python train.py --horizontal_flip=true --translate=0.06 --task="colorization" --loss="l1" --activation="relu" --init="small_normal" --residual_init="none" --eps=1e-08 --steps=10300 --batch_size=256 --epochs=42.7
Rows from block 3, named by matrix and row number. Rows with one number belong to one channel. Each number is 500 + 25 x the weight over the matrix's rms, rounded and kept within 0 to 999. All counts start at 0. Numbers have three digits each.
# convs0: first 3x3 conv (model.mid.0.convs.0.weight, 144x144x3x3), inputs 120-131, a 3x3 kernel for each
# convs1: second 3x3 conv (model.mid.0.convs.1.weight, 144x144x3x3, transposed), outputs 120-131, a 3x3 kernel for each
convs0.23:539512505576571558554547539562550514535539529558552553537533530545539545547541545562555526572559549570547531543523520543527528541524521537537537537541560550541539540545561553566581536527527558545546565560567548534528527520521532528526524515508561548538580575582553552561564531535566544565529511520564550518568554535557538514
convs0.24:551520534576560582577575592510510507500500499528528523521515519516508514531522535524520514519508510529523525520512509516502503524518514515513519509500513529522535541550571542540563560548561540536543528522529544530542509509515516510512525519517552530529570550566572554585547514534542514538567541567545541532550537533544531525
convs0.25:556572565570600578563586588529526516509505500515514511513517513508507508515508515533537525529522518525517519521517511512508508512507511513521518511512515514511521539558566539546547519522529531543533525527518518513513509510506509509502509500502537548532558557572540531558553558565563546563562541571542548540534531520525514510
convs0.26:520508516548548565554563586536520508513508509544538551520521516526517519537528535541530523543523519561540546529525525527513529545533555522521518516512525530527539537549574543554583557551568544547568541553578558558579522524520530524518527519515554539533573551557561548568557519523561524552543527560548544517554547531550543538
convs0.27:538530539577568569568580578536528521520512507544539548508510510508506506509508512546546530550528521568554554537528537534511521543533543509515514502504506511509511549569572557566577543538552563573574580586574596570579511507510506504503508506506534533525541540540533533544566555573580546573579563591582576552590577537571562547
convs0.28:570570581598595589591599596507511505505505503508512509508513510507507505504504504509512511512507508511508511509510509508508507507503506509514510504508505507506505524531536520528533518519523514519521518519519515518517502505505505502501505504502526526521530522527525516523533540550539533537543529540522528526525523516522516514
convs0.29:565550557589565595583579620532522507510505498532526542537532538547522540560551574543539529538521523547535559530522523529509515531524539530532539528514534540532559579584622591590631584579608556561567566572575569561572530533535542534529541531530536528525556539546534525543578551558576536562565551577558554522564549527552540538
convs0.30:536524530580585580538540544553537524526526536563553586525526532530524538532520535534539530534530542545527533523519525524518534529511527518523528522518533527517528527541573547557591526514526540549561559575587561546552515515519519517521515501509553547549577573593544530557546521528560536572533492526549552532545556547547529529
convs0.31:576580575599603610587621618518518511515513506522518516506510508507507506506506503512516521515518518519517519514517518515512514516517513507513512509511510511504507532541544533539537530537536525529533534535534526525523504505503504506499505505504514520519522526523519521519532540546555560559550544550524536532528528527532531522
convs0.32:541526538581572557558569578542530529531528525549550582520519519521514511525516519545538541547527529549535552540529542545519535546533572514516517515511511524515519548548573558552563547539555550552582567581591564571592515514515518511504519511508546529531566546546555532556572545573601558576599562602558548528585571535564558552
convs0.33:541522541577559568579590586517516510511508502525520520543543550543525538553539559529533525521515510528525526516516512507502506519510519526532553522515539541533567536544573534539570538535562532540538531532535535526531521519530521515520531518519585569573597588620570565614574540573570540573571559604532536524530518513527519512
convs0.34:558534529600585584590572592516512498506509520527532553508513510508504505511507510529544535523529536532528545525522514519510514520512528507509511506509508512510510537555585548556596538524549551555556546548562554541558503505505510505504504502499531525520544530535531514530531530537548534564554530576554553536555552541559534529
convs0.35:534499519562552554558552543567542534534525525570577573524520526527520528544537545551535523545535528556556546538519518537516522545533535523521527521516538541541559582567591581575601577576589568551558581570580587576580529533536538541544543538539561537533585563568569562573558511501563529524557544527554539512567559534566560541
convs0.36:498466473521534566538556555507497508513514537521521523497486482511508522520525537479471471502496509512524534482472473498499503512526523494486478505504520522527534519517517530547563528567561494503496508528542518551542498503510519527527533541531487482461506521541516542539511496483516529543542561550466472485517529548528550543
convs0.37:557525521489467471497511546486478479472482479458478481506499494451453448444462476502505499463468468459471474514514508482480476479484482515507498456461452456469479551529516502496491521531539517509501476480472477488492503495497479487487480491498509492477448448433448474477527509496451446432451465474506497489468475478469489493
convs0.38:498473475493480479505493496497489482494491487493496493496496496493497497496496498492482490485491492490493494493492496493493497492495497496497498496497499500500497493481473493494489503506502491487485489489491492493492500501495498499496498500498489489488493493492489492490482466459480475472480487480489481483486487486488489489
convs0.39:505492488509521506525523475508497497487518510509523484506487491492504500505500492504485487489505504507508492511488483499504501510505492505488491500509509509509497497488480509515513526517493499494484506521513524524502495485489493501495500503501513508504505523518521528504507501496497527526516533505514498491503517517511513503
convs0.40:558520540496465491476485531493477480479477485460476488499501498474476481467480481500489494467473475445469477511510505482482485477483484505503496472474473468477477536518499498485483512513514517505498484480477486484492503499500493496496492495496509498476470465454472481487514492473459450428450451456492488488469477482477491499
convs0.41:502490503480481479485491499489484487492492489492492495490492488489491490488494493492488487490492492491493493497494493494495491494497493493494492488490487491492490500498485498495490501506503495495489490492487490495491500497495501497495495493500492485477483481481480491491488484474477477466479486481486480482483480486483487488
convs0.42:492489500487494499493499513497501501498498502496496503496497494497497496496498498492491492494494498491493495493496495492498497494496498499494497496496497497499502491493487489497489497504500498495492493495493492499494499496496503494497499499500486482485487495495494493493480477477486484481486493491487490488489492494489492493
convs0.43:510503505502497499508508513495498499495500499499499498498498498495495498495499500495493495494494499493493496498498496495495499499498495498498498495499497494498495492496496493492487494495492496496493495495494493494491497499502499499500500499499493495492493490490493497498487486482482481479488490490492491491495492492493493494
convs0.44:473464467496499491501520504501495493500497494497492499495498495497500499497498501493492493500500497496496497494494493498496497498496496493496497499500500496498498486483485493495491502498500482483476497495490492493491496498500499504500500501500492494496501503496508505506497491488500500491500502500485489485499497491505502496
convs0.45:532520538467476490469481495495482482483481481470471465497493497479484480473480478494496497483483486476476473502500498492485485480482481501500494482484479478483473513503495488488482496500496504496492483480479475479475501499498498496494497495491500491482467475471472480469509489485469464463468461449490486489475483484469483490
convs0.46:514499496494482479501494503489493491484490496487493496492494484477477474474476479494494491476482487477484490499498494491495491494496494496490478484477474481485484501493489491495490508514511496495491489490488494492494496498493497501493499495499488477461462457456470478476492484468465463456463466464494490487485491489484489488
convs0.47:497497534504486518499496519498494492503497496500495495498491493502501498502501503493493494503498502500500496494492496501498496500502498496493497501500497502500496479482487490487489499494491498494494500498496501499497499501498502498496496497495488485480503494492509500493478470469499480468503485471493485492495490493489480488
convs0.48:504495489496491492501499506498497491497497496498495495498499500496498498497501498495493491493491493492495497498494490497494494494498494498500498495498498501496499499494491494496492498502498498490488490490491496494492497501499499498499501496499492497492492492493495498495487482481490484480492491486488481481482481488485488491
convs0.49:503487483493483474490491496492496491493496495497495498495492492493497495493500499490490497490491492496494498495496498494493498497499498494491494492491495495494499493491490491491492497499500493493491493491494495496492499500498502497499497499496484482485490488489487490490482476473480478482478483483489484483486486489486491489
convs0.50:500477488482478485487495505495491489496494494496496497496496493497495500496496498491485487486489491487496496495493490496495495496498494499497495497493498497497495493485478492496490498506501491483479492490489496497496499498498498501502496498500492485485487492493489496496483475465483482479487493488486481482484487489485490488
convs0.51:502478480495485481493499505485483486487487491486488493497489490489493493490494494489489490488491493489490489496493490492492494496494496492491490493494491492494495491486480495496494504509505491489485492495490494494494499498497499495500498499498488478481483487484481492493476470464473481478474484481490480482486489487485488492
convs0.52:461442442487476478495484486485481482492485485500500500498494499501503506501503501495490489501502505502504502487488485500499500502501498497500499506504502503500500470453459489484483498493496481479476503499501503501495497499498501502501501497499482484481503504498502504498477475459496496485505496488478481482489493496492491493
convs0.53:478469480470467471487489501490488491489489492493494495497495492499501497499498499493495496501499500495497500495494496498500497498497497493491490500502496499499495481477479480483486498500502491499492498500497496499498497496498500498498499497500481483480489493484499499494478473473479485470499493488496501495497498496493491492
convs0.54:530538528525526523515517520531526522531525520529518514510507509505508503504504504513510510513507509507507506510507508507505507503500503506507505505504505504502508520519518512516510507506505515520517510514510503506508500505504502498501502503505515518518514514520508510515530531536530527527522524531511509511505508507506503506
convs0.55:530518509530515507509502513514508503501503502506506501501502501502503504498501501511510504504505506501500506506503499502502501497502506506504502503500502498501501521517512508511513491499509512510504506506504500501508502500500499499504495498495518510511519510521498502513519516518505514520496502513516508505512506504497496501
convs0.56:525506503522503499494489498512509501503508499501508503508506502505502503498501503521512508508507504500503506510503501504501501495497502506508503507501504496501503520513508511507505490492508520513508513503504496500506504502505501500503495499501524511510523513522499504523523514528515511519493494518521503499519505500492497500
convs0.57:530509508534514495530513520527512501494489488513506536509503497504500499498503504513507490508507494509509529515503496505493487500496511505504501500500500497500508566548569544532555542531560541538528541547535538552544503503497503500503500495499520503506517509517502504523523505497505487488472475510522510487555537498543521506
convs0.58:531517515541522521503503517514510506508506501513511517502501500501500501502496501507508506507506508504503509506502503506503505499499509503500504504500503498502505513511515511510511493503511514515510511508512504503510501504502505504502499497500511503507523514514500502512518516518521516527503505520510510507514503507501501506
convs0.59:560535530541530526538544557529520517504512512530537547508506504501498503499505505531524504507504511509510530524514514503498503505503519512507506500498501500501509564556576537537561542530556566564558531529534536531546504501502504502504502501504519510512515512521506500527534518521517512524503509536539512480541525502536521516
convs0.60:526525535516514522508515521515511510516513510513512510510509508508505503505508506508506507507505505505504500507504503502504505501503504506512510508510509507509507519514516507510503504510501510507507505506505506504505504502506502503505501503501534542540538534529527527518528529528527526525519523522506506504502503502501505501
convs0.61:519513513524512513513518516505508503507505504509510506507502504505503501506501504510505505505505508506510507504501501500499504502504506508501503506503502504504499507506509507502510506508512507504506505505504503508509501502504500502501497503503522510511528515514519513515535527532540534535534529542508504505505503504503507503
convs0.62:488498457553584569556588606500514497502538518524565590509512484532549534552569591504504455531544514536558598509501457530543534546562592512516484524554551531553594539554532553593587556579603523532495555585583565581614516529521566584574535551572533528497568584590550566612527536512575584599555565600507509447581581534571575580
convs0.63:551532541544534544533558575503502498489490493501497498517510510490484497497498517511508504491493496499500508504501505495493493492494499511512513491490502489496514537531544500500511508505519515516512499496496500506506500499497495496502475474496546521516510503516503516542535504506474453481462460501508499491504506501498503504
convs0.64:541507485550566553553569586539528505514553544537562592557536519539556564545552582542519475534559540531543585543512487522542557540539579560541522530559572535543573550544540548580587552552564565538523558570577568570581547538520548556548522528529566555548560593614535565588571550542565579590552540558564536487572577538565566572
convs0.65:567524519554544547540541542547513502494499492499504512521516506498501497497501506546530509513516515505512524550537528522514517509502519519514512494495499490497509594571578544547555541537545574548545545541532547542533501499502494505503497500504532514510508507513517520527540511492485490479480484490557536510559562544539546545
convs0.66:527530537530527530515515527536524519526513511517508511507508503505505501502499502509506506505505502502502505505507505505503503500500501507508505503502502501504504511514512511506505500502503511514511507505505503505505503501505501504499499501499511515517516511509506506508530527528530520519525516521511513512506509505504504503
convs0.67:537526535530523525515514525512514510514509509514510506504506505505502504501502502511509508512510507507505507503507506506505505505505502506506501505504506500505503524515514521516511500510508511512510507507510510504510501498497502504500500502502520515514520515512510509516524522524521522521517517520517512513509504503504506506
convs0.68:528506509522508490513509508507504493495494496498504498505506502495501497496500510508507506496499500501502504502503501500502497495498501507510506493498500495502509524523524502507504500513516510509509498496498500505508500500499498497501492500500526517510510523516503511526514515513486490490479485504505505501503505498501507503
convs0.69:527518515519509506505511520511510505512508501507504507514508505504503501501503503509508503505506503501507505506503501503500499501499501511509503505503504503503505513509502501500499492499507511506505502499499500500503502501499499503501499499498546525516534516522513513525522521514518509511512514521511506502507503501502501503
convs0.70:522514510534519509494500504498501499500493496505504501506505500502502506500503510504504498507503502498503512501497499502499500499502506506505503503498505501502514511506509512508510496505519502501506504499499498503511501498499502502505498496500516512529528527543499507537519522529522520529488502527505505501514505504502503505
convs0.71:523511516528517520503500509520515510519512511513511507509503502507504505500500502519507508521506509510506510512503504508504506502503506509504506507506506502504504514509506511512513493499504519512507514510512505501505503502500500501501498500500529518516525519524509512516526520518525521525512513521517507504506504500500495499
convs0.72:522486474562573548586588572494478464504519491551570575529521504519532523559558552528513475524533500550569562545521494529532526576577574533525508511521527543543547546534532539546570597588605553527510537548556600591591543540532529534534538529526563526512552547564585575590559536520544536544574556564549517469565547512600579560
convs0.73:523484476602579537621624596499500491515527507548578580523512507534530521575573576523521488533525496558564571531521507534523514570557574518511504520525525558565586555540558575568579601596610538526513558558545595596601522526526534544535533542544555514508573558555590586608560541536578566569585579589537505476585555513602591583
convs0.74:549538538557544563563574583530518507509505501532527520515512505512500505515507519512511502512500507518516520512507503507497500509508517517509511506495508512513521525532546529512539526515534521522529514505517524520536514511509519506510509503508533523527544530558528516552550534544545516548545528562530530518528520520528512515
convs0.75:538537540554569552540553553516520521508514506515523523505510506505506505505502503516524517514517506513515518513517511507508507507506513508509508507505506505503508539564564532558556517530543525537533525530534522527541503505505504505500500505503521526526529528532521524537540547560545546553535532554523522520522515505518511504
convs0.76:540518538571568564579579572521507508509504495534527521508506502503502502514506513515505503514503507524514524511504502511501504513512516511505503506497506514509513548547567553553568566558558529528526523519524530532536505503505506505507509504507536517518551542541542533548541517534551527549552527554535526517535527517532517512
convs0.77:555550560565561559558552553515511511510506509517515521507508506508506503504507505515513519512512513514513518507517516509508510508511513508514510507511513508506512539546559542548564530544550520532538519536542523531543503504504503504504501502505521524527523525525523525530540548549536538551535535541516516511514510508508513509
convs0.78:557534539570560552545555559545533512533526505557554538557545534551531530552535550529528521526525519535537537524519520517509511522517531538538542523519534530531548549548576556556574549542568546556560553555562554551569534527517525519513520519516580556563601583596568565594576542554585552570558544569550539521546535512538528522
convs0.79:537521517545543543535544543540533517520517517536543555509508506503505501506503508527529519522516516521516527522517513513510510507511519508508507504503507506507509552555569533543574516517544551563567530544589526536574506503504505506506503499505521518513527526525516513529546537534546533541532517540546539507543539518525526518
convs0.80:548533535558541547542538546530521511507503497535537543501506505504503507507507507530527520520513519527527536526521519516504515510505525502507508500504504506505515556562563548556565531522541540550556532540560542537572503505502504502500500501501521515514531522535513510538545538543539528553528519550556553522553540527547535536
convs0.81:543540547565553549564552540511514507509506500510506503504505503503506500502501501507511506508505501507507505508511504502503503500506502503505506502504503502501504530535530526529524517518519510513514511514508509512512503505501503503500502502503508513510515513512513508511533539547536528529534526541509515512509509503506503496
convs0.82:555549551559548551550548547514518513516519511520513510506503508504503504503504506516520514515518509511510510516512513511512506508510507504504502503508505502507498534545547538546543529536530524525518522521518515513513500501503505500502501499505510513511516514514516517511534536550535537548536539548510515514510511507513511511
convs0.83:548519529563536552547530547519521503497497496533547548507509508506500505508506511538534518529523527536527545529524516519505518519504527504508504503503507506506511532538552528530556524505535542539543541530552550532562506505499505506506504499501524519515535530543518510526533529532534523555522499534567556525570564552563547541
convs1.23:516511520476473491461474486503517527525521533526523540503501498501488486509499489495491496512494501514498495503498495482480485486491496502509513504499507499503504512499498466458469463460473515497488470457454478467460501506518480480492480483490466457464448456453480487487531504491488466470465455458500504504484489479473485477
convs1.24:516513516480483495471482488496507511512510509512510507497495492498488488503492487495497499515499494513498492505500498494492495487495498502501507504491498498490492507492489473466469497489495512498480479472462504493487482480482466465468467459461446453454423447447480496488506492481463457454479468464466462450467458445483482461
convs1.25:513510516493490496490492494508514511512512511508508515508505507501495494503498497499496498504499499504500498508508507499493499495498502506507510498499498500498504508501496479476479479474485511502495484482480487487488497501504484482491486487493473466473467470476488504501521508501488484485475477478492488492484482478494505496
convs1.26:524505515471463483468477494494509521526529539525518528494489490496488487500496488487494494513504501513500490501492486486487484476486484510505513504502504501501501501491494460465468482480488505493477463460453491487476485489493468473477470473480451457453439451448487499484505486473457448445471466455476489478476476464500515493
convs1.27:517515518483477488477478489507512510516517513513513519507503507502495493501497493498500501506504501502497498508501505496491500494500501508515524498498508498500502501489490462465470476467476504493489478469470487483480484492499471476481469471481467458455456465466496501500511497494471463470475469475484489486474479471480490483
convs1.28:516513514495489495495496501508504507506508507504510510508505504500499500504500502503502503504502503499499499505506507501498502499500501504507511500505504500498497504501499477478483488487491508502498483484484493492493497500504490488496489488497481484483485486486503504509515510507488489485491489488502497495490488486498504503
convs1.29:527511523456474493446481481502528526540546533537528526506496505495482476502485476495491493523497491513490490521502498484478486459479483514515530502494511495493491489482483449457466466466475488481457448448434483475453472484490454461472458462468436448451430453449491511504492474454439434432463456452463471442458455436486491474
convs1.30:515512520483492493470469473506512517518512512519520526508504500496484481503496492498494496502492498503499506519506508486483480487494497509505510500493502503503505520507503478463468461459468512496482476467448476465460501502507466476480462473471463468461450462444471482465522498488491474467461456451492497493487479467477484468
convs1.31:515512516499495501498497499508507509512512510507509507508504503502503502502501501505502501501503502500500498500505504500503500501502500506505505503505505503501502499501500484485491491491497501505503491493492493496495495501502488491498493491500487480483488485493511517518509511507493494496490495496501496504494499498509514512
convs1.32:514517525476482494474485492508514519528523522528516519511505508511494493517501495508500500510500501503499496509510511495494497492496499511515528505501514506504508497490490448450460463460472497490474458460453479475475491495502473481490478478488452440438447458453488504508511503499461460466469471477487486488470472466483492486
convs1.33:513512524469482500472484498506508510513512513508510509502501499498493489501495492498500497510499496506498490511503500488486491483489488502505507495500505498498499503494490464470468481479481506494479472470463490488480486495496479479480478482485448450456440457457483498499510501496467475473477476476485484479474465460476484480
convs1.34:511514510483485493487484487503506506510507505517511508506501494497486487509496494499498499505501501508497501505502502496493493496493497507504508500500499499499501505494491466470468474466475507495488479477471488484479495500499482485482478481481468470464466472462489498493513502495482477470477470468492487486489484472499501494
convs1.35:518506512478472488461479505463523539532547543511538523467466474464459457483478463478509515505515520499501486495491486485490500478491512504499509497481491472480479500483489444437459464466490517501486450442442485484476495491489460453456446446459464454445406415414470481471494463456435420434440441459477479466473469447477497472
convs1.36:538548546442426441420433458476466491509504525519521518493487486482479490479472453492455456497514520513516489495484500497497497484500476496490517479484510473474464468481477435452457487495500460464443427440427482483481453471460417432425472489494483483499477486484520523529479476453438450424491481455457459445429429412471472454
convs1.37:610615618545536536484471469516494478519505490514497488538524508536519501522498480513492470521505481508487467519519506533537515514510486536526523518506501472455452540549538538536538543542551535544529527530517532533526456463464460463468451458459449455467495512516564575581523532517516517512522525524453461455482495485529546535
convs1.38:500494491507501496504494491500496499500494498498494496504501499503504504502498502501497505497502504500500506498501503505510512508508508500494501504500501500491495506507504509512513521519524503504501506508506514512516485483482489488486491496493503506500518519519527535531503506501513509509517517519491497488503507504511521517
convs1.39:471492495512503480511480495455477490469503523506526525508496520490490522512517528489502499486516530496521501511542526510547545506524523504506513513512512516503493530515520526505506546521528500502482497472447496486469460464446468482476460484479496491477493472451474460454487466449512488466488464458459445447468467445459462436
convs1.40:564573582521520527488483479506498483510502494506495483511509505513518503512506489505495480508503488507495478512514507521529513518511494514511515511501502487474471531536530528527534527536537519520514516514509516515515468465464472471470467463468463460467508515519557571571516526516513515513514516521471474476499513508536543544
convs1.41:512511514511506506500493494498497492499494496496497494502503504506506505503496499500494501500503504500499502504504507515516515503510507504504501503500508495491494510509508519518517523526527506505502505510505511509513488494487493494496490489490499494497517524519541544539506506503514508509514516514490490486507516515531541538
convs1.42:502496498504500501499494498497497501502496499499494495500502501502499505501498504500500499501500502498501504497501500510506507504505505497500502500500502499495498505508503506514511514515519501502500505503502507507512492497488492495492495497494495503497503509509522526526502504504508504505509510518487492490497499496510515513
convs1.43:503505504502498502497496497501500499499500499499500498503499499503503502501497498501498499500502499502500500500501502507505505507501501502499499502501501499492494505505505507505508512514514503505503502503501503506505488490494489491497493495492494497496504507506525531527506506501506502504503507511485491487493501497509517509
convs1.44:504479473497487493511494491494492504497497505500498502496495502502504510503499506491499503496502509494502507506499499511509508508506501499496498502496501499492500500505505502510511510513517501503504506504502508513510500503499505515511512517519491501497498507499511521506509501501513504507516506510496500486498511504508515511
convs1.45:554550551526519521494484489505495490505498502501499499508504505511507510506507505499493495500501497501500496507511511516518513510510504506503512509501507490488486524518507525520509526513515511505495514505495512504501477479476483482482470477475481479483517519521550553556513511495516514504515508504486481484514517512538541536
convs1.46:547554548519511514494490488499489487501503501503497493510507505515509513508505499502497489505501499509498493505510505517519521515511503506501507502500504491481482519513505524523513542535531508506495509502498522518514486475472490482481481480478490485484524527534565573577508508495511509500523523516467470461506510502541552545
convs1.47:498483485498482479499484483491494501491492498492489502494495501496492504498494503488498499491496509492497508502499504507503508503502505493489497498494497495487494501499505503505514509513521507505509508507509505509510492492487497504495499507500501511511510520514514523520508502506513509514523519526493508510496513512508527526
convs1.48:501496502503499499499496492500498498501498501500496497500501502503502500501501499501500502501498503500500502501502499510509506502506506502498500502501505498493498504505504512506510512513516500501506502504507508508509487488487491493493491495493494494496503508506515524515505507506511506504511506509495493487497495498508510511
convs1.49:504502507511502510505496495498495496499498498500497498504500502511502507503498502502499503499502506501497503501499503518515515511511512503498501504500505501489496507506508514511517522523525500505501506504504511515512493489489494488491493493494496500498514520518535543539504506502512508512512516512484489484501507503519527528
convs1.50:499493494504501503501493498500497501498494500496496495494498499502507502499498503497501504502499504497500503498500502511515515510507505500498501504499504491493495504506504509510517517516519502502501507506506510507512487490488491500494492500495497503499510520515527531528503504501515511512521514517486488485496503500517522519
convs1.51:511505509517504510502498493498493495498495498500493492498498503507501507503496504495498500498501506498496506499504503512515514508510512497495504507499502496486492508503497519516517535529535500503500508508509519516515488483482487493491490491495496499501520535535558574568502501498516513508526524518488489483508517506536548538
convs1.52:507500499514505508508497495502505509506504509504500509508502512516508514505499514497499508498500502492498506503498502516509512502507501506503512515509512500497503493490492509506512501505506494490495506505504505505501507515513506516514509512513491495493515512513512520513505496501520512509510507506504515505515520514522528531
convs1.53:501493491505498493502488485499498501499498497501495498497496501499500499498492501494496503500494505500499507499505510513514516505511508500497499502497501501493500490495494502497499500499505498499504504503504505502509494496496495503496494502498492504508506513513507518520502502503510506509511511512487500502495506506502516518
convs1.54:504510512493496497495496498503506500507508505506507503505503501499499497499500499502501501500504501504501495502501506499501498499500499507503509500501500501501502511505505490496491490492494512510505497494493498497493497495503487491496492491497486488485490487487504513514518520514500497500496497499501502501493491492500505506
convs1.55:513513512493496502490494500505502499507507496512509505509507504498496495503496496502499496500499496504497502507502504497499497495497498505503506503500500499497502521516506497493492488483488519513503495498491489489486501504505491495497487494496478480481472485474486495494521518509499500494487482487495493494486486480489496497
convs1.56:519518529488490501487492499511508502513512504508510504509504503500496496503501496502505497501502493508501497506507510498497497496498498507505506500497500502499501518520508493492488491485484523514506495496486494487488497500501488492490485489496483479479482482478492497500525522516500501495487484487495496492486488486497494501
convs1.57:515513517495506499476484473491497497500497489512499498503499488492481455510488477494492489504498491514500498501501499497492490497495494494490497496484488491486480523517502493490487505493493524513494494492479500500489480484486471472479467469480454464459453467457493503499517507491485481475472473477475477470488491481493508504
convs1.58:514515516493502502491493493503505500508505499508506504502499502498495493502499497504503499501498498500499501499507509498497499498503501501499508496499501503502502514508502498494492490483483509509504499501493494489491502502509493495497490493496485483487481482478487494492512512505501499496488490492499497501494491485486493492
convs1.59:518519523490494502474484477506515505519515501524515513508506496491480480499485480495494493508497490507497494509506508492484491481483486505507509494486495486488486527518511495493490489483489519511502494492484496488486476487490471476481467473478434450449431447447483494494526516503496486482477471472468469459479476461486506487
convs1.60:509514515492497503492495499505507501508503502504502501507506503504500499503496498503502496499501500502499494503502504501498499497499496508500502506499502498499500510513505491491491491491497508511506498496494497496500493500499487493492490491496489483487493493493512517521523517514497500500497497501504505500493498494506509509
convs1.61:501504507491492499497496504506506500507505499510507504506503499507494497503502498501502498504497495503499495504503508496500503499498501503501506501498499505502504515515510487488490490492496513511505488494489494497496500498499493495500494495500483485481477479483502504506522520513491490486493488495498497495483481479501508506
convs1.62:523491501438434493400439501437488481497525518504534535448461465449441473494473470486518474496534525500484459515510474477502508458499505500487466468476493459456464502488532455451502518516548474462465439428451500501503409421433349380408399449464436464503404440432526530533470436429417414445456458475380412423424434425435489457
convs1.63:539534541515519529486484474502506505502499494510506501511500499497473475506483474490483484503490478508493492499494484500473459489473457502494504492480489483470470536525510509509502513509517518512493502494488508502502487488482479478475469474478463455453458463454503510504518515499505500496487484486451450444487481466515528511
convs1.64:517483505448456507412447482457500502497520519494517534467463449454429437458438443463489474489494503490486489507506475484507510464492508469471478455462484439454474535519528469457487514493502500471447454428424501479465451461461378406436406427440431451453413434425491484480487450419432421441462456450425459448449453440462502483
convs1.65:570569573522508514484476466518512504529507495552521499540519504511465461520484454497479472512488468514489471506497494488466461481461446525520527498483468481464438527522509498500507516523535522512489498494481516516520456461464442450457440457467402421418435462460530543551510500492474480479486489502426423414446450441497513503
convs1.66:507510510495495496492496501506507501509507503507507500506505507499502500503499495500500499503500497503497498501509507499497500495494500505503503501501500500503501512515509494495490489487493511510503496490491491495491499501503488492496491492495487488484481484486497499505521519514497496499490496493501500502487487488492497501
convs1.67:506509511493494495492499504506502504506504503507505499508503505503501499501503498505504499505501498505499495505506506500504502501500501504503502502502500501504501514507504492494492485494491512513506497493494497493490493496504490495494493498503490486485490491491507511517520520515498502499492498498501504499494496496504507512
convs1.68:528528530502506511495495494502500500507501494512501500509501498504495490505492491499494493503498496508497498501501502497496498497490496506502504500493499496492494528517508501497495506501495522514502499498488503498494489498493482489489484487487474469472476483477512516512521515505494492489494494492457452456470463464488498497
convs1.69:508511520489492497490495500508508504511506504505503503509505505504499492504496495503500499503504500500494498503511511495501501497502499505504506500500498495499500518516507490493489492492492516517510491494489497494494498500501490496494493494496483484484480480479502506508516518512498497497493494497502496495483486481498505503
convs1.70:511510512502502508497493495503498503498499492503503505504501500498494495504500499502495495501499496502501498499502505498494494496501499500504504499497495498499498524515505498499496492490493518515504499504493495492492498496495493491490490488494482486487484484486492487492527517508496497486476475478488485484483481475478485484
convs1.71:503508508490491496489497503506508508508504502508508504507506506502500499503501501503504500501502499500501502506507509497503500497500500505503507501499504498504506514512504491490486485486488514513505494496490491495493497498501489492493491496501490486488486486486505511510524524515500502500496497495512509507498491489506512515
convs1.72:513498489467470499457488516444489504549539544551527517434411430436420435472436426469462466514507505517474451473467441471486477455475475481462465482466478448452437533512523447453492514521541512483458448433439509512497422435442385402420404444447449469460390430401499522480491454439438412421478476466387406396428450422493549504
convs1.73:489481487438447482437469503456478479531519514518517500436407414455450445488464449487480458520507493527486416490488461484482485479491474489471472487481495480476462532518515474472492532530539512483463442446443500506496412441438415418425454479486450471483413447457522535550485459445422418437468482478359383366402415397446495483
convs1.74:519519520485489500479485482502504509507508514509506517504500498501487487503489488498496497508494498502494498502493500488482493486487494506504508499498503494494495513509495484477476490477480513502491488483475497487483484489490479478475472473471471468459450463454486488474513501493484480473484473466470464454472461447482485464
convs1.75:520516515488489497488492499508508506510510509508508510506504506498502497502500502495498500502504499500498501505501504498498500497496502508507509502500501500502501508504506483480490487481487506507501487488489493493489499502511483487496489492498477473470471479479497504507521514514486488486484488492502500500491492487496503501
convs1.76:516516518485484489480476473499505503506505512509510510497498495498497492500499490499497497502499501499497499500500503496494498499497500503502503498496499500496497504495496482475474492482485511502489486479475497492483491491496474476481480474482472470472457457454487491489506500492486481478483476473479489479481478468486494482
convs1.77:517518517496495503493498499514516507516511511518513516513510511508505502505504501503499498500503497503497494507504513502502499497497495507507510499504507502499499506503501483482486487489493507506502487489492497497498499497506486492501490496498485484483490490495519521530522521516494493495492496497505502497498502499519523526
convs1.78:514512522479487501477487493506507505506508508506507505508506500500493487502493491503498500506497492501493493509506508491483493482487495505504510496495505498498505513506503475474482482479486512504499478477472491482482493496504482484491485487490460464463450462465484496501520510506478481483477482475479486482465465461468489483
convs1.79:518519520488494503483487490504507505510509506510507509502501504497493495500496497498495501505499497499495500503506504496494500493499502503504505494496500497501500508500497488484487486480484511507497493486482490487484491502504477486490477483492480481476472481476494495497513509501495490489474472475485483485484479472482488484
convs1.80:520518524490493499483484487501509508510513503505509511505502496496493490502496497495498497504491496500496499507505505497497500496498502505503504498493499494496499508500493487481481488481489512500492487484483495493487494503500473481484471476481468473468460470467491501495515502494489484485475470475489481481490486478485494492
convs1.81:512514510493493501491494498504509505510508510506509508505508506501500498502502498500496499504502502501499497508505506498496498496496495508506508500500504501497502509500501480481485487486489509505497491488490494490496500504506488493496490491494485480482477485485498508505517512511493489486490488486505508508495496494504514511
convs1.82:510511511497494503497498502508509505506508500506505505506506506503502498501502498503499501501502502504500497503504505500502497496495501509504506505499503503503503506504496488493493492494498507503502494493491493500494494500501493492495493496501490488486491496496517523530514517511496496499496496497509508504503507502517519521
convs1.83:515520529496500508480482478506506513509503502515511511508505499493481479499490483497499498502493489501498499504501506497494498495500498510506511494490495491496496515501492484481479481476483513505491490490475490485481490492494465472481462467473450457452440449437472480470512498486497483477468460462475467465479472462474485475